Weights of a small multi-label image tagger.
Data: trained on photos of plants, animals and fungi (iNaturalist), 77898 training examples, 97.3 epochs.
Rows from block 2, named by matrix and row number. Rows with one number belong to one neuron. Each number is 128 + 32 x the weight over its row's rms, rounded and kept within 0 to 255. All counts start at 0. Numbers have three digits each. After the name is the row's rms in percent of the matrix's.
# gate: MLP gate (model.blocks.2.mlp.gate.weight, 256x128), inputs 64-127
# fc1: MLP up (model.blocks.2.mlp.fc1.weight, 256x128), inputs 64-127
# fc2: MLP down (model.blocks.2.mlp.fc2.weight, 128x256, transposed), outputs 64-127
gate.122 101:156145128094123139107128128168184128128065128142145128164128080128122190160117159108181126114119128199126073132128064119128208077128128128056101100111147151128128089128187128128116128123170114
gate.124 092:160114082128106146128128086128128102128095128097128082144056073128128104128110110101187128046178152143197104099216013154128128167128088065148136111130128128101143164137128145131128128128130128
gate.125 093:141128087173128168128138128128103116116128099152127128096153137191128089139128146074197145115153120128076053115189114128127121128128128177159109077098162080046114138179135128128112128137134112
gate.126 105:111144128128150128105077165164132128126124090083128109111128101128164128128170128102178176128106139185089128128128128128181128125078151082130075107117128184128089133128128090060118148208176128
gate.127 102:128160128128121177083128150127128128128135137128069131168106137128127128128116131124181164133128196161192167131128072138128128128096163044128128113128109128233117160023135159128107082128123128
gate.128 102:119128141085144160128128128142124208140129127128104180085128128128128133038102066128128164128123128202128183143123105059128128142128128081153104111105117185128098141120086187128104058162128092
gate.129 101:128078193128143062147092171100025128115128145128142162111130190128221101160105134128191128103128208128099169128099134173145128128128128131128128194128109073070128128128128128152128109155119128
gate.130 100:175128128068168128128091137160136096164088128191128128104065156140141105163130164191145132128128128149071079135208146128161091133128104132149141198128080103090150128112214128182128065184136131
gate.131 099:076127171158095165128091179128100152158128174155060128067128181128080179191147115128113074128137142140128113128128208128128128086173131126186127088128090111096132153128147128136064105128189159
gate.132 108:112066214146128177149152127080096128128085069128128118088187128064147108184122128128219128074105128128123128133128122091195156117113197116106128128128128128133162128128128128158082098156121083
gate.133 109:124128093128128111128059128128128128128136128128106080144128085174202138127105128128123097130088111182063128096183125123165130095128128138150134104135156074113126128128147199111178128165202128
gate.134 094:128128151068128128128128128128154128128122128141128128128048203136140160144147221154140117081144128138132143065128085128143128088089128081115127112116150198128204128128128192178128117070128153
gate.135 103:200152078091133139128128105128149123119196128123071152093128128157193171157180175105128136160052161147068186146128173128128088093128131128128128100140147128117128151174103101104128097119126128
gate.136 095:128128174128147097153128128150162162069128190128128128118128074174230152109132128128115197125128128154148064100128154118149128096091149187185134128080031114072142113114128116081178128131128128
gate.137 090:123114128128037128047138094128085128157128110142136128128076109093235092207108128093128143133128186120128178128092128146155105128045048128137128128170103106125128163175065111080108095128144081
gate.138 097:203128128131128150127219142128116126100133128127128128093128128116097094158112129208128120128142103128154047049120124179207165128196128110113129156179115124098193128108128185152175128128140128
gate.139 089:120092076128128121128160113105152053129092128177083122128128071136128109140128128128141169128128128128137159123146089115138180128060187122131151148128181136132079058073128141046128165128128182
gate.141 101:173106171169047150180183153100128128118094128088128189128157138128088181089133128109128150128154162128128155128100091128139128095083077058161128148125128130136098191120128179144128188127108128
gate.142 105:178179116128125183128128132094125128186128056128128128224128093118139128128138123134144214149104147128170096161192188128109144128128128098128095118159128142199119170140131156139106126128088147
gate.143 106:191073227118128084099142140115128165128158128086120121117128130154067194130128128123168122116080128113123128101113115129107120117128085068128139120150213112086134157115128171123170164091112164
gate.144 094:167147104128128128131161128169043134169151180225132140152080128128128128045128128120128177077148104156128072128136079128144167089128184128128123100077103133130157128128047181098128128128131132
gate.145 097:205128145126128133189128128145130136200128062071128138177105128153205166087139135128146154135128156109128132166101156197158128128089138058135128128101171125108132128089066117132128140155059113
gate.146 108:085128150112146155128130171152177128072067144128105108154131128077128128184013151096160098176144150168128104128217115081157137126152088128089128203128071134055128155182143128139145090175165131
gate.147 097:153128103128149155154088173128083162140147094128128128128128130033151084154086125128182114060178209147128128184091128128155128226126128155164151063114064077128133125141128128128121128128131128
gate.148 089:159111163154102131128128140128120128074162062182153196092128120128063124121198143079146128128128128128116134104122128128128153112151139128162122128116061176136128142128186128107123114156128153
gate.149 097:197121139128096135128128152213085114128142128144128128153128099128128142132154177114090128128128140128083141128138162181191128128107120108095101136151097044082156085091170081128128128135105187
gate.150 092:099179128058130130113174035128128128128200134106123128128146128123183128078135144148102130138121068168128106135128152128165072128083128063106062154128140062128113137127125193155149123022061112
gate.151 095:159092170162157128109172184105211128075128118173095128163109155136126163132128128101120128128102128144128128157156104128149128104102128152179107128137128122149118183164128128066119135141126101
gate.152 103:117157088074128128089128120128105114128080128109121128159128087077098128128128128063220215083087128115186128153120078125128128128156200128187196128110128128161124138128112148081128128155111140
gate.153 098:175139150161120168128117122116128141099101128167076128095128157099093128039128134090128150128194166170076128152247119088172107128126149057121128132120152128140129128128149131087128103128171132
gate.154 094:181128202105128109128128113052041128162125075075078149166128128134128092128128128114128144128128061128190170128127185126200128190150137091128126095128117128128126192187135128128077110084148128
fc1.122 102:187128191173182128128184156128115099098182081098096078128126200128116071128128106135083085142206108128128128129133128060099072128137128100128099128156117108128083106169128184105142071128038139
fc1.124 099:080102213128056168122186138128040119128095115164128178073128069128204111089087050131149147115128161171109128099165106128094090073128154128146128128103149128148059128128146104128128128128125128
fc1.125 097:168128134146124136114128128186113105106145116128128112188100128118128119128101094137113114176170123097087128180122246140094102166137098096128118155165079076086175096143128096128128046207128128
fc1.126 108:144128128186083030136159212129080155128137085157128167133123108106134069128134128128128066064171109130167181128108124164078160171128126148128145091128128135128128166156180128065128128128147093
fc1.127 096:128180116175118135136100128128117128127126128011172121085128119099148085128114128128076095083181160128157103128077140149128189146128128124128150107123111201123128169170128167128128128054128128
fc1.128 093:161070157103190088121128202118113158128115153202096128128128162128084159059136161182096186128138128158128067098137145128128154075119156070085065128187211146181109103128167128128128150128128128
fc1.129 102:200184105174140098084128114076117211099125094148098128128159121143134128108202122070087090128204146087128075128139128098128128160189160128096072106111200064212173128128128137051128152102128128
fc1.130 101:165078151137128165100128128157123132128084110128128128116199157122128060128114053166175175128145128128128128100179128151133100128100128128150188124112115131129194046098128170183108081150128154
fc1.131 098:128128075128146173130141104179165081042063118128131182123188134119063128185105069108119128085128128167121092109128133128128128211055116128128128111071128128072139128128123128137113128112137116
fc1.132 104:104037067109132128180164236134154128128138128095091100113128109128093141128128140094157070128128128128128062123128146128128126128100157128149193107099128128172128098128128128148100206147128095
fc1.133 109:107148101128128161128134136128074098133162128189036186128146125135128124072128120127155153066165128128128143128078099211066128130158155091150159128128113107128128128073128130137128130103113135
fc1.134 106:093128111183128142128161158128079119143108209128109128213112128106108136152128108178128151128085098100165128106115128091128171128086159128241098128128087156146128214142127135128132128188096061
fc1.135 103:155153128125213150126154110127154107054156128156166141128128128148087111128055160115128153121118134154108128043128128060191128128027128128128124136068128132128137073128158140140128095151119137
fc1.136 108:170146060178176128137081128023146128187117137132101188137110138128183153128128128130128128123083128107128114145152085108159146081128129128121210128119103134088133202144120128137128128128128128
fc1.137 095:113068133112175158172096128090207091081128128175127106124104096102157128132128151128128128149123159192106128097128184141135064133103104128082128158128059066151113086075128138092128115070079204
fc1.138 103:198097132128192138185120119059128128147082161129128132098135122128164143128128133128128208128086121128128102095128166128094152131060077123139159140120157125166128097047117129162224092054128103
fc1.139 101:128083151128038138103062108129128167128125128078156122158110128094133128208104080170186139099072128128107081163073103081087128128046142128134168125203128128128098128109049171128150154152137076
fc1.141 104:169197121128128168098118061139099129115184128165128128158066208128113095128116148128128135174138102128173119091165138128128127128122080051167141162128149128149128094096128128174065081157128128
fc1.142 096:128107058065167233049106119117118128198094128141100128067128065085125083128128094128128134069168128167156165128106128109074195128171128111126136173128059202101099077105095122160094128137128123
fc1.143 094:185093128128210128222174174204147177128135126063128080128056114124128128062084128128135128197152128083128152128128115127128128128128126128128172095100157069128136118191118128106128128128128161
fc1.144 097:086159146128128140166179106128128157094134128087128132128097176122112128133077138187106165190105107128128173165128106117178089077128161200128128151154111128148136128131088128128153060173099084
fc1.145 095:125111190139119128126128128168092128110033128082128109124128136047153071128128128128150142173128139178128153192173128128126190097083104123109128128093117098119083173128128128120174128205128128
fc1.146 103:199158177143128164093128210111105074128096170128053128139140174092185128128179107128163128128128128164131128118175133067144057136128111221098156128128128128095112103128143128121099120137129209
fc1.147 105:105128128134128136117154127141128191128130123128128225178128047180138179128128097119146128128104091077128128118128128192137085128101129148138075148235128072128135054152128100166161128135159128
fc1.148 092:128187126128128127082128150184118128122128128099080128128101101147157065122160128114128079128139128129128192161128164172084101128128128088211128221163137150150140139139128110104107128218128128
fc1.149 108:119207087128128119099128168128087128150188147178127190107084141150128113089064128128128123153063128142128086130107090089191089128128128076128128145128128128128152097158148147140128061206154151
fc1.150 096:108128127113118084119128156128099128141128094091136128128128190128140176164076094116121157122101146128158166123129112128141160108128156128128079158198116185140128099128128067095128128127139059
fc1.151 094:119128154156128128128128128188128128168047137128171128148139138128134101038098139188147128128118128170138119101051098128128128054178185128160128175171155100113175074128128128129134128171128128
fc1.152 109:143092175108077083128163130135128082132093128166123160165155128169128163170128123128128118164039128132084146087082128134077128130142128128149128174130122118128122158152136128093048179157172111
fc1.153 100:126096103139076084128191128128115134128154169124128138156128171077102110128117206189202113081128184105128117144128128151137113127128098128098123163162139067046109048085142137128128128128155128
fc1.154 103:153145128170102086075181128086128159128135128185128168099120107151106177101061128128128159139142078117128128169124079119110156128108128128112206131115128101083152058072126122179145144177065128
fc2.122 102:137106128193116090177128163148195106103131128110175144140125128166128098169163150079128111171087128155077139160130109128128106050132098117128128127076103066128183128135160089128135171106176080
fc2.124 098:128128170088140099077128097128128132111147095141112091126128104115136063161096128136161139164133100128128131076169055122135149144128159144183165123183170174133116128128070167088128154128172163
fc2.125 101:129117077111160179141177052123083128074114129128108128094183039126079128138115078180158128129102118110134128128137154128147148164128128198166128128067128081128128155128141153106174128090064071
fc2.126 113:128131104148160099150143128077062128077114126154128118128128147155137128138128128105186128118060128128133128051061082162128097092141103083128086128092128154149092125113136143138164116148128128
fc2.127 100:128098123115128128120208120128128128096128092128072121151128148168131128128167128128167128140097081099128164128177193120121112197128128208143128122128145090133128164135128115113117124131152171
fc2.128 102:157106186172178129164136182136128129141057128168139128113118128192102128128082136145128128118109161148155128132128112212152158105088125097144100128058128086109128121137185122115165128126053078
fc2.129 106:136153159128141175043134169095128155128124160128078131139128110154128182213070182191128167112050120108098150145128128158145130153128114137137136141128128128128127108128128045115151160152100128
fc2.130 099:156128077050128128204128128135128172149096108128077140168140128119073128097128159128146145198128128128116157102123128122128128079139096172128141159128149184159128137123128127097121135169133128
fc2.131 100:065107139122159128128126070059128128133128101135045101177145128128152155115173128110124128128145191132128133171122103099129043128099093128128073139128128128128185137128078187143128128128115179
fc2.132 103:097153141193137164128141128128128128128149155127081100159128081128128087128053128062128142150128128128128103154196165150128136128093128151173128128084138048176058216142128199093069120106137169
fc2.133 107:115079128223096128105109124128138142200128110127128128128081128128148128128104182128152142158195073096128128128157088095168169157128150162207057125159131129128135128116184134070125128077061112
fc2.134 099:181131144161128128128108113128134128128142202074128104128097124128178201159160128142165122128081165128061145128135128143126050128071104128149175128070062178115128128128122085156155116128066128
fc2.135 105:062084118113128128084143175128117164144109128106082160128128143145074128118128195136051139090165155056128184146128075137137115108128128039155128128125105189137183135122128103128128198089219145
fc2.136 110:121094126139100110097128107170128113128128074128112156128122128128128074061067122143128160077149151101129128147141104070168128255151149165161128128122126117153092128128099155204101151128143175
fc2.137 097:042159172128060128128128131128121161161128128168128128125128128095128122128152128129160128094128092128128030031145128128163069128136108104059132143128138128128147128136118125128144105164107084
fc2.138 102:149104128116155114146128128128128138128128116128128126165128075154128128168113128083102128128165167223099139099128128096140216159128168108128128146046128058093128128148099091128074140094183069
fc2.139 098:128144095128128100114128150118056150128128128128110128225185128128080152128128128128128141057227149123081128128135126125135127103128128128183110128128128079128149128128128165093151181129138128
fc2.141 097:128128138128151059133128128122128138124178143050128180131162128084128069128139128128128178125122219128102172128098077128196128128184145094186138128167139148143128109083154138127128128141128094
fc2.142 098:059142130128069128087113128128159159128128104078140151110091160145128130108046128056128136128187072128145117128148128174099128071135143135195119098121050054129128102052128154128129099094197125
fc2.143 103:084070128182061158199091179136093141128128100128128163187086135131128128079128128068117134179128080114128178128128150139130140122135102128129139128128085128133090083110095128128128128171128114
fc2.144 094:030092120145143083105128171128144106114190063081104128162121094140134132113125050097128128158128104128128128156177120128113098096128128118163066211128121100131143128181140118129154126130128128
fc2.145 098:128128131128155093159128128128161096126128111107150161219059181183128115062128128128053077100128082167072068128124154128128152219126137161154141128128148128128128106170119145024090076118170061
fc2.146 105:066090111096141128165175134138154109128128094134128154128167128046100090047125127128128128125130128179240128141134139123128128129113133076174128133128089161098127078032157179163128128179124128
fc2.147 101:128128098128106128112161128128128148128128091128115106111128141214121128200116165137179089155075132128128128117128107088179126163172128123126164049157128038059175128128076128062096128116155131
fc2.148 090:107113128128128128108072090128071128128135129089093081162138186128128131109146128147137130128124146128142128154106128029092128091128159128177128136127128175073205137087071115128128128128128139
fc2.149 106:128185128189091133086108142128097150107128162138062128128203145111141128164135117128145079168128128173161113128102142178150128061093141162128128055116128128106162128083083173154091084078128167
fc2.150 099:119117082132132185176131128164150070141128128077158128133128118128128128099154116080072191128156124163142171128092146169128087126084150095092128172162149070114110119120128164128083103128128077
fc2.151 093:128116128096128105194128128011105157128142106070111093145128120128128108116109078103152090135128128128074112142128107128128153128083171128059128128128128140128080128101151128050169128108000070
fc2.152 104:062161129128169128137171128099126089180096128150128103128128158169128141124128147077108128130159143137128014128128137102117130128040128154128031101131207128179159128128128128169164145130190128
fc2.153 099:140128129123094128128156162120128128102073071128128062153136128112128099101173196094188128128140140144145139128144128138126071087160086223070128158097165067163095156116128088120128128134109128
fc2.154 104:128128128194166112148111137068128158121109104128146103122128128158173136128128144173142128072125128174135128128128125128066128225109136080090128091162155128085132168128116173091090116089071147