{"model": "multi-label image tagger", "image_size": 48, "mlp_ratio": 2, "width": 128, "pooling": "class_token", "register_tokens": 2, "final_lr_fraction": 0.01}
Rows from block 2 of a small multi-label image tagger, named by matrix and row number. Rows with one number belong to one neuron. Each number is 50 + 10 x the weight over its row's rms, rounded and kept within 0 to 99. All counts start at 0.
Before each neuron's rows are labels from the 100 images, of 14848, where the neuron reaches its largest size: "strongest on" is what is common among them; "colour at peak" is the nearest of a few named colours to the mean colour under the peak. Only what is clearly more common there than usual is listed. The data: photos of plants, animals and fungi (iNaturalist).
# gate: MLP gate (model.blocks.2.mlp.gate.weight, 256x128), inputs 0-63
# fc1: MLP up (model.blocks.2.mlp.fc1.weight, 256x128), inputs 0-63
# fc2: MLP down (model.blocks.2.mlp.fc2.weight, 128x256, transposed), outputs 0-63

strongest on: class Aves
colour at peak: grey
gate.169:42 45 54 50 45 21 50 48 50 66 61 31 55 50 34 62 65 54 60 39 64 50 48 39 42 41 60 50 50 55 34 61 47 51 50 50 65 50 64 66 37 52 55 34 56 52 50 50 56 43 50 64 41 51 64 56 67 51 23 50 54 56 50 57
fc1.169:37 38 53 77 57 50 76 50 65 53 44 45 52 50 46 24 50 50 43 44 50 63 28 42 35 50 44 59 52 49 48 52 58 51 50 50 56 47 44 50 58 60 50 35 61 68 50 50 50 45 50 49 50 44 38 50 50 21 50 41 57 72 60 57
fc2.169:52 50 39 50 47 50 53 34 50 50 32 36 50 43 36 32 43 50 50 50 45 51 57 48 42 20 51 54 58 50 50 45 77 49 59 41 39 43 46 50 59 60 72 47 50 58 56 51 41 49 50 60 50 50 50 64 53 48 50 72 50 25 63 51

strongest on: class Insecta; phylum Arthropoda
colour at peak: pink
gate.19:28 33 50 50 50 40 50 50 46 50 50 50 50 57 56 50 68 38 49 50 31 50 52 32 55 50 59 38 50 72 43 50 50 50 20 40 68 50 57 50 57 60 50 50 50 40 57 36 50 50 50 61 53 49 34 47 50 59 50 36 61 60 50 50
fc1.19:48 46 56 50 37 63 50 44 28 46 52 49 50 25 34 37 43 34 43 50 27 54 50 44 61 64 46 50 50 50 50 50 45 64 43 52 42 45 81 58 56 44 50 50 50 47 41 50 53 59 47 52 44 70 50 41 66 67 65 50 66 49 50 46
fc2.19:32 50 38 55 39 52 77 50 43 66 36 34 46 50 54 50 50 62 59 35 61 50 40 50 55 50 44 50 50 48 50 61 50 61 53 51 60 66 50 39 50 58 50 54 50 38 60 53 63 54 37 53 50 36 26 50 67 57 48 44 43 52 37 56

strongest on: kingdom Plantae; phylum Tracheophyta; class Magnoliopsida
colour at peak: grey
gate.126:30 60 58 38 32 48 67 33 35 47 69 59 66 34 34 39 63 50 50 39 44 65 60 51 41 50 50 50 68 59 50 58 47 44 50 35 51 50 36 59 26 47 45 48 61 55 54 62 38 47 57 68 56 50 50 40 73 47 36 50 50 50 53 47
fc1.126:70 55 67 66 52 50 48 57 50 65 50 50 50 43 43 70 50 75 50 50 39 51 43 59 50 54 42 57 48 50 24 38 59 57 28 35 55 50 30 50 53 50 57 47 63 50 52 50 39 50 56 50 40 53 40 50 50 50 69 37 50 50 50 48
fc2.126:25 53 56 49 78 54 42 63 16 51 50 57 56 50 63 47 53 43 49 50 50 63 69 65 65 50 50 62 49 51 70 39 59 56 50 50 50 73 53 50 44 34 50 50 63 29 45 50 30 52 50 50 49 50 43 51 51 40 72 50 38 36 49 52

strongest on: order Passeriformes
colour at peak: grey
gate.159:34 43 40 55 50 39 50 50 50 51 50 39 59 52 42 52 50 69 37 50 48 45 50 50 53 65 50 47 63 50 43 33 63 69 32 46 50 81 55 51 46 34 50 50 58 50 52 42 45 33 38 50 76 50 50 50 40 70 50 26 50 37 49 50
fc1.159:50 69 43 56 38 48 32 26 33 74 50 58 50 52 56 50 50 72 62 67 50 42 42 50 50 50 50 48 50 50 64 51 50 51 42 32 50 63 50 50 33 68 46 67 44 67 47 54 54 50 50 51 48 39 51 40 61 50 30 50 58 45 40 63
fc2.159:50 50 43 32 53 50 41 53 21 50 50 50 43 50 50 44 50 62 56 50 42 50 50 31 47 74 52 50 50 51 47 39 63 40 27 56 51 48 50 50 32 62 38 50 50 37 43 50 49 50 50 56 58 39 34 42 61 49 42 42 53 49 47 50

strongest on: phylum Tracheophyta; kingdom Plantae; class Magnoliopsida
colour at peak: green; yellow
gate.56:25 56 50 50 53 36 41 56 50 56 65 48 60 57 43 40 35 50 68 50 62 50 58 50 39 61 50 51 64 60 58 50 58 55 21 50 58 50 50 51 41 69 80 40 55 68 40 56 47 32 42 50 50 39 63 64 42 42 43 51 50 53 44 50
fc1.56:50 72 41 49 49 64 33 38 67 50 50 50 50 50 58 75 50 50 76 54 52 29 47 57 57 47 43 47 50 59 63 50 50 39 50 53 58 49 54 56 44 71 62 48 48 65 44 65 39 50 87 56 53 38 42 50 61 50 46 47 50 67 52 43
fc2.56:50 46 41 50 50 46 39 62 42 59 38 63 50 50 58 59 50 73 35 40 58 29 55 50 35 58 45 36 48 67 53 75 50 62 48 44 76 42 64 40 52 53 61 53 62 42 50 37 53 52 50 41 57 55 29 51 47 80 50 50 50 59 50 50

strongest on: phylum Arthropoda; class Insecta
colour at peak: yellow; orange
gate.249:50 50 46 60 53 37 62 50 65 57 64 31 50 67 42 53 50 31 45 50 50 46 28 70 44 64 24 15 41 63 52 50 50 50 50 43 65 44 60 50 50 65 44 44 38 50 63 66 44 61 31 50 50 47 63 50 50 33 49 37 57 60 42 40
fc1.249:78 53 55 45 50 51 50 40 49 60 40 40 50 38 52 58 66 50 55 50 50 50 50 50 69 50 45 36 57 59 67 64 47 38 42 44 50 60 35 25 66 43 69 32 44 61 54 32 44 30 42 43 50 64 50 50 50 46 50 40 57 34 51 63
fc2.249:61 43 64 55 50 50 15 68 51 41 49 50 54 46 52 43 50 71 42 58 53 44 60 38 50 48 50 54 62 41 59 40 53 57 49 60 42 40 50 50 36 50 55 57 69 50 52 28 55 52 52 50 50 27 56 60 48 32 50 61 44 57 50 52

strongest on: phylum Arthropoda; class Insecta
colour at peak: pink
gate.99:46 50 40 41 59 50 42 50 39 41 74 40 70 64 50 52 50 50 50 50 50 50 39 56 38 35 50 50 56 50 58 50 47 56 50 39 53 28 50 58 44 63 57 50 50 62 29 39 57 22 50 50 50 50 50 47 24 50 69 49 50 43 36 58
fc1.99:72 50 41 35 43 50 50 28 50 67 50 55 44 46 35 57 37 50 56 56 42 50 29 47 64 30 50 50 51 53 76 62 51 46 50 50 37 50 44 50 46 29 69 50 51 54 51 30 50 54 50 43 70 47 33 47 69 50 50 55 50 36 50 50
fc2.99:50 50 50 50 51 51 37 64 54 47 50 46 50 50 38 50 58 49 50 55 59 45 44 59 63 37 46 44 50 53 63 54 36 43 50 16 59 68 50 46 50 60 50 58 53 41 50 55 72 44 38 61 51 52 38 58 47 69 46 35 50 43 50 50

strongest on: phylum Arthropoda; class Insecta
colour at peak: pink; white
gate.28:35 50 50 50 50 47 50 41 50 54 49 50 65 50 50 42 41 44 50 52 44 50 55 24 62 33 40 43 63 61 40 50 37 51 63 49 42 51 44 31 46 50 43 50 87 45 50 50 50 42 51 50 74 66 45 50 59 47 31 61 49 50 50 35
fc1.28:63 49 50 50 51 50 50 38 64 48 68 70 68 44 48 48 50 50 50 34 36 63 32 50 69 32 42 70 47 46 60 34 59 50 60 50 63 44 56 48 56 46 56 50 43 51 47 45 41 51 62 49 44 46 50 50 70 39 51 32 47 55 51 61
fc2.28:44 54 46 60 38 50 50 68 49 64 46 33 39 60 72 50 45 71 54 53 47 51 39 42 64 50 42 62 57 54 50 66 32 53 50 59 42 65 46 70 57 57 54 41 50 49 50 50 54 59 53 45 32 50 50 47 50 36 47 36 64 35 73 58

strongest on: class Insecta; phylum Arthropoda
colour at peak: grey
gate.181:50 50 50 50 50 44 48 47 63 51 53 44 71 47 50 50 49 23 55 46 50 50 54 43 43 50 50 50 52 69 51 43 49 83 56 49 52 49 51 50 67 62 59 33 58 50 25 50 47 55 34 50 51 50 28 65 43 50 56 46 50 50 74 65
fc1.181:59 44 57 50 50 50 54 72 50 42 41 48 50 40 63 32 47 46 50 43 52 50 46 69 45 52 36 51 48 38 57 47 50 45 60 50 42 26 50 44 74 35 52 42 48 58 50 61 58 54 50 59 21 60 58 53 35 50 34 50 50 63 60 44
fc2.181:65 41 68 45 56 50 33 42 50 66 79 50 24 68 50 55 50 47 50 38 50 62 47 50 50 50 49 50 70 55 50 50 56 50 31 53 70 64 45 45 50 50 38 41 50 50 38 63 47 50 66 68 40 43 63 50 59 50 50 42 55 45 23 50

strongest on: phylum Tracheophyta; kingdom Plantae
colour at peak: green
gate.32:53 24 50 35 58 33 37 55 51 44 70 61 61 41 40 32 50 48 26 61 53 63 65 50 25 50 55 50 65 67 50 40 52 50 52 70 41 48 50 50 50 52 31 47 23 57 50 50 50 50 59 50 62 34 58 37 40 50 34 45 37 45 47 57
fc1.32:51 50 49 29 51 64 50 57 64 50 50 50 65 54 56 66 40 41 55 37 43 50 37 49 52 30 50 50 27 45 28 50 53 53 46 48 62 50 56 52 54 44 50 36 48 33 74 50 44 55 50 50 50 50 49 50 52 50 51 69 58 60 50 50
fc2.32:54 47 50 35 54 48 39 39 46 58 40 50 64 50 55 50 41 62 34 63 50 45 75 49 55 62 24 50 48 40 48 55 50 61 46 35 55 44 50 47 50 62 68 56 50 50 50 72 41 61 62 53 38 76 50 53 66 50 55 42 46 53 69 35

strongest on: phylum Tracheophyta; kingdom Plantae; class Magnoliopsida
colour at peak: grey
gate.240:34 50 50 50 55 41 54 50 50 60 46 50 46 50 14 50 50 50 50 50 50 35 50 46 32 49 50 66 50 50 50 36 25 59 50 50 50 53 47 50 50 48 50 56 63 51 61 42 58 50 33 50 57 50 50 50 49 27 63 50 59 16 50 40
fc1.240:75 50 47 50 29 55 29 84 60 45 50 56 41 50 50 75 38 35 50 56 36 50 50 50 47 53 50 50 39 48 58 50 31 49 50 50 50 39 66 50 60 42 37 55 57 46 28 63 50 50 38 52 20 52 50 61 49 57 44 50 65 58 50 50
fc2.240:50 50 42 63 46 61 48 52 50 50 53 75 50 50 50 50 50 50 50 48 50 50 75 34 38 42 50 65 57 50 62 23 50 52 46 58 50 38 50 50 50 50 54 57 59 48 67 50 60 40 34 32 52 50 26 33 50 50 42 50 65 42 47 39

strongest on: phylum Arthropoda; class Insecta
colour at peak: brown
gate.131:55 33 53 45 67 41 36 41 48 50 64 55 76 50 50 37 56 41 52 47 36 36 21 61 36 37 50 46 50 50 50 51 50 59 41 50 50 34 59 65 49 54 47 39 50 50 36 50 59 42 66 58 50 50 54 46 38 63 50 43 50 59 45 47
fc1.131:50 67 55 50 50 28 48 44 69 77 49 26 41 47 50 56 46 64 43 52 66 50 50 31 50 69 31 50 49 46 50 56 50 50 65 50 36 50 50 41 47 42 59 50 48 47 50 37 58 57 45 50 50 42 42 50 35 50 40 39 50 50 31 54
fc2.131:57 49 50 56 32 51 73 69 51 50 72 46 71 49 43 50 50 50 50 50 77 37 27 58 59 35 50 50 50 61 52 51 47 54 40 50 57 50 52 52 52 53 42 43 30 67 50 44 49 50 36 45 50 60 30 49 50 75 55 50 50 50 40 62

strongest on: phylum Chordata; class Aves; order Anseriformes; family: Anatidae
colour at peak: grey
gate.44:50 53 50 54 50 43 44 68 65 50 50 38 48 59 49 50 55 53 50 37 49 55 43 28 50 50 35 50 40 47 50 46 53 53 58 32 50 44 36 50 50 62 74 38 50 48 64 48 51 44 50 75 44 30 50 54 63 51 50 22 46 57 74 50
fc1.44:37 50 50 50 58 67 62 56 44 50 50 75 50 38 57 51 48 40 38 50 50 50 56 32 50 48 53 50 48 37 20 41 60 45 48 38 50 40 55 48 50 47 49 50 50 58 43 35 50 50 47 51 50 48 50 42 51 50 64 41 62 50 58 28
fc2.44:50 57 56 53 50 50 50 44 58 71 50 61 50 50 50 50 54 50 62 24 50 66 30 51 50 43 63 50 50 35 53 20 31 47 31 50 40 38 50 67 35 50 50 50 50 50 50 57 40 55 38 40 39 50 50 50 50 50 63 47 60 64 54 64

strongest on: phylum Arthropoda; class Insecta; order Lepidoptera
colour at peak: brown
gate.183:52 30 50 61 49 66 53 46 42 64 59 40 59 60 50 50 72 68 44 52 64 27 48 66 48 47 50 48 50 50 50 34 50 50 50 55 42 42 56 37 50 50 39 50 61 54 50 44 47 50 50 50 34 53 50 51 71 67 50 70 54 50 50 38
fc1.183:57 54 48 64 59 26 50 44 65 40 57 49 50 63 50 64 50 54 54 44 55 50 50 55 40 55 50 50 40 36 57 50 52 50 40 57 50 59 42 40 43 34 50 49 44 50 51 70 35 34 65 44 57 50 48 55 55 34 48 63 28 67 36 61
fc2.183:50 55 48 50 47 47 50 53 34 31 50 66 49 55 50 49 62 50 68 80 50 50 59 50 33 61 50 50 45 59 42 61 34 57 50 61 50 50 61 28 46 48 49 50 50 50 38 57 50 50 63 62 50 40 55 23 50 60 60 49 38 62 43 50

strongest on: class Insecta; phylum Arthropoda
colour at peak: orange
gate.7:51 59 50 42 34 50 73 67 50 51 62 50 58 48 50 45 57 29 60 50 43 50 51 49 56 53 39 40 50 50 50 49 51 63 50 37 54 50 62 34 28 37 50 68 50 50 57 58 44 39 50 42 61 49 83 50 45 50 50 37 34 49 50 31
fc1.7:50 50 50 50 60 50 50 66 42 47 42 41 34 55 50 60 50 48 50 63 43 56 22 56 58 49 50 52 56 50 50 44 50 65 50 50 55 52 34 50 50 50 65 50 63 55 71 50 49 56 23 56 39 65 80 45 50 44 50 50 50 56 50 64
fc2.7:58 41 57 50 63 33 50 50 41 65 68 48 46 56 58 47 50 37 38 30 69 44 50 50 50 54 41 64 62 58 50 52 50 38 41 50 50 27 55 61 50 51 49 60 31 50 55 43 46 73 41 50 60 32 83 39 33 44 50 50 40 65 46 50

strongest on: class Insecta; phylum Arthropoda; order Lepidoptera
colour at peak: brown
gate.180:50 50 42 64 38 50 30 50 55 55 56 63 50 41 59 65 34 50 50 62 50 50 50 72 50 50 53 58 37 60 49 64 34 45 34 50 61 45 35 50 45 50 53 62 58 47 50 66 50 50 50 50 41 51 54 50 34 46 44 59 50 61 50 24
fc1.180:49 38 50 50 42 47 55 50 70 45 50 55 50 50 45 66 37 50 46 53 50 44 60 50 60 69 44 52 50 39 56 54 50 41 61 50 41 50 75 51 50 50 38 50 50 50 44 49 52 69 49 53 20 54 57 74 50 69 34 48 50 44 49 42
fc2.180:48 58 50 50 57 29 55 63 69 50 48 76 65 42 60 49 50 71 48 62 50 80 54 52 60 39 47 50 50 56 57 50 51 50 27 50 50 55 50 50 14 50 50 52 52 57 50 50 56 50 50 64 50 45 60 36 44 54 55 63 50 42 50 62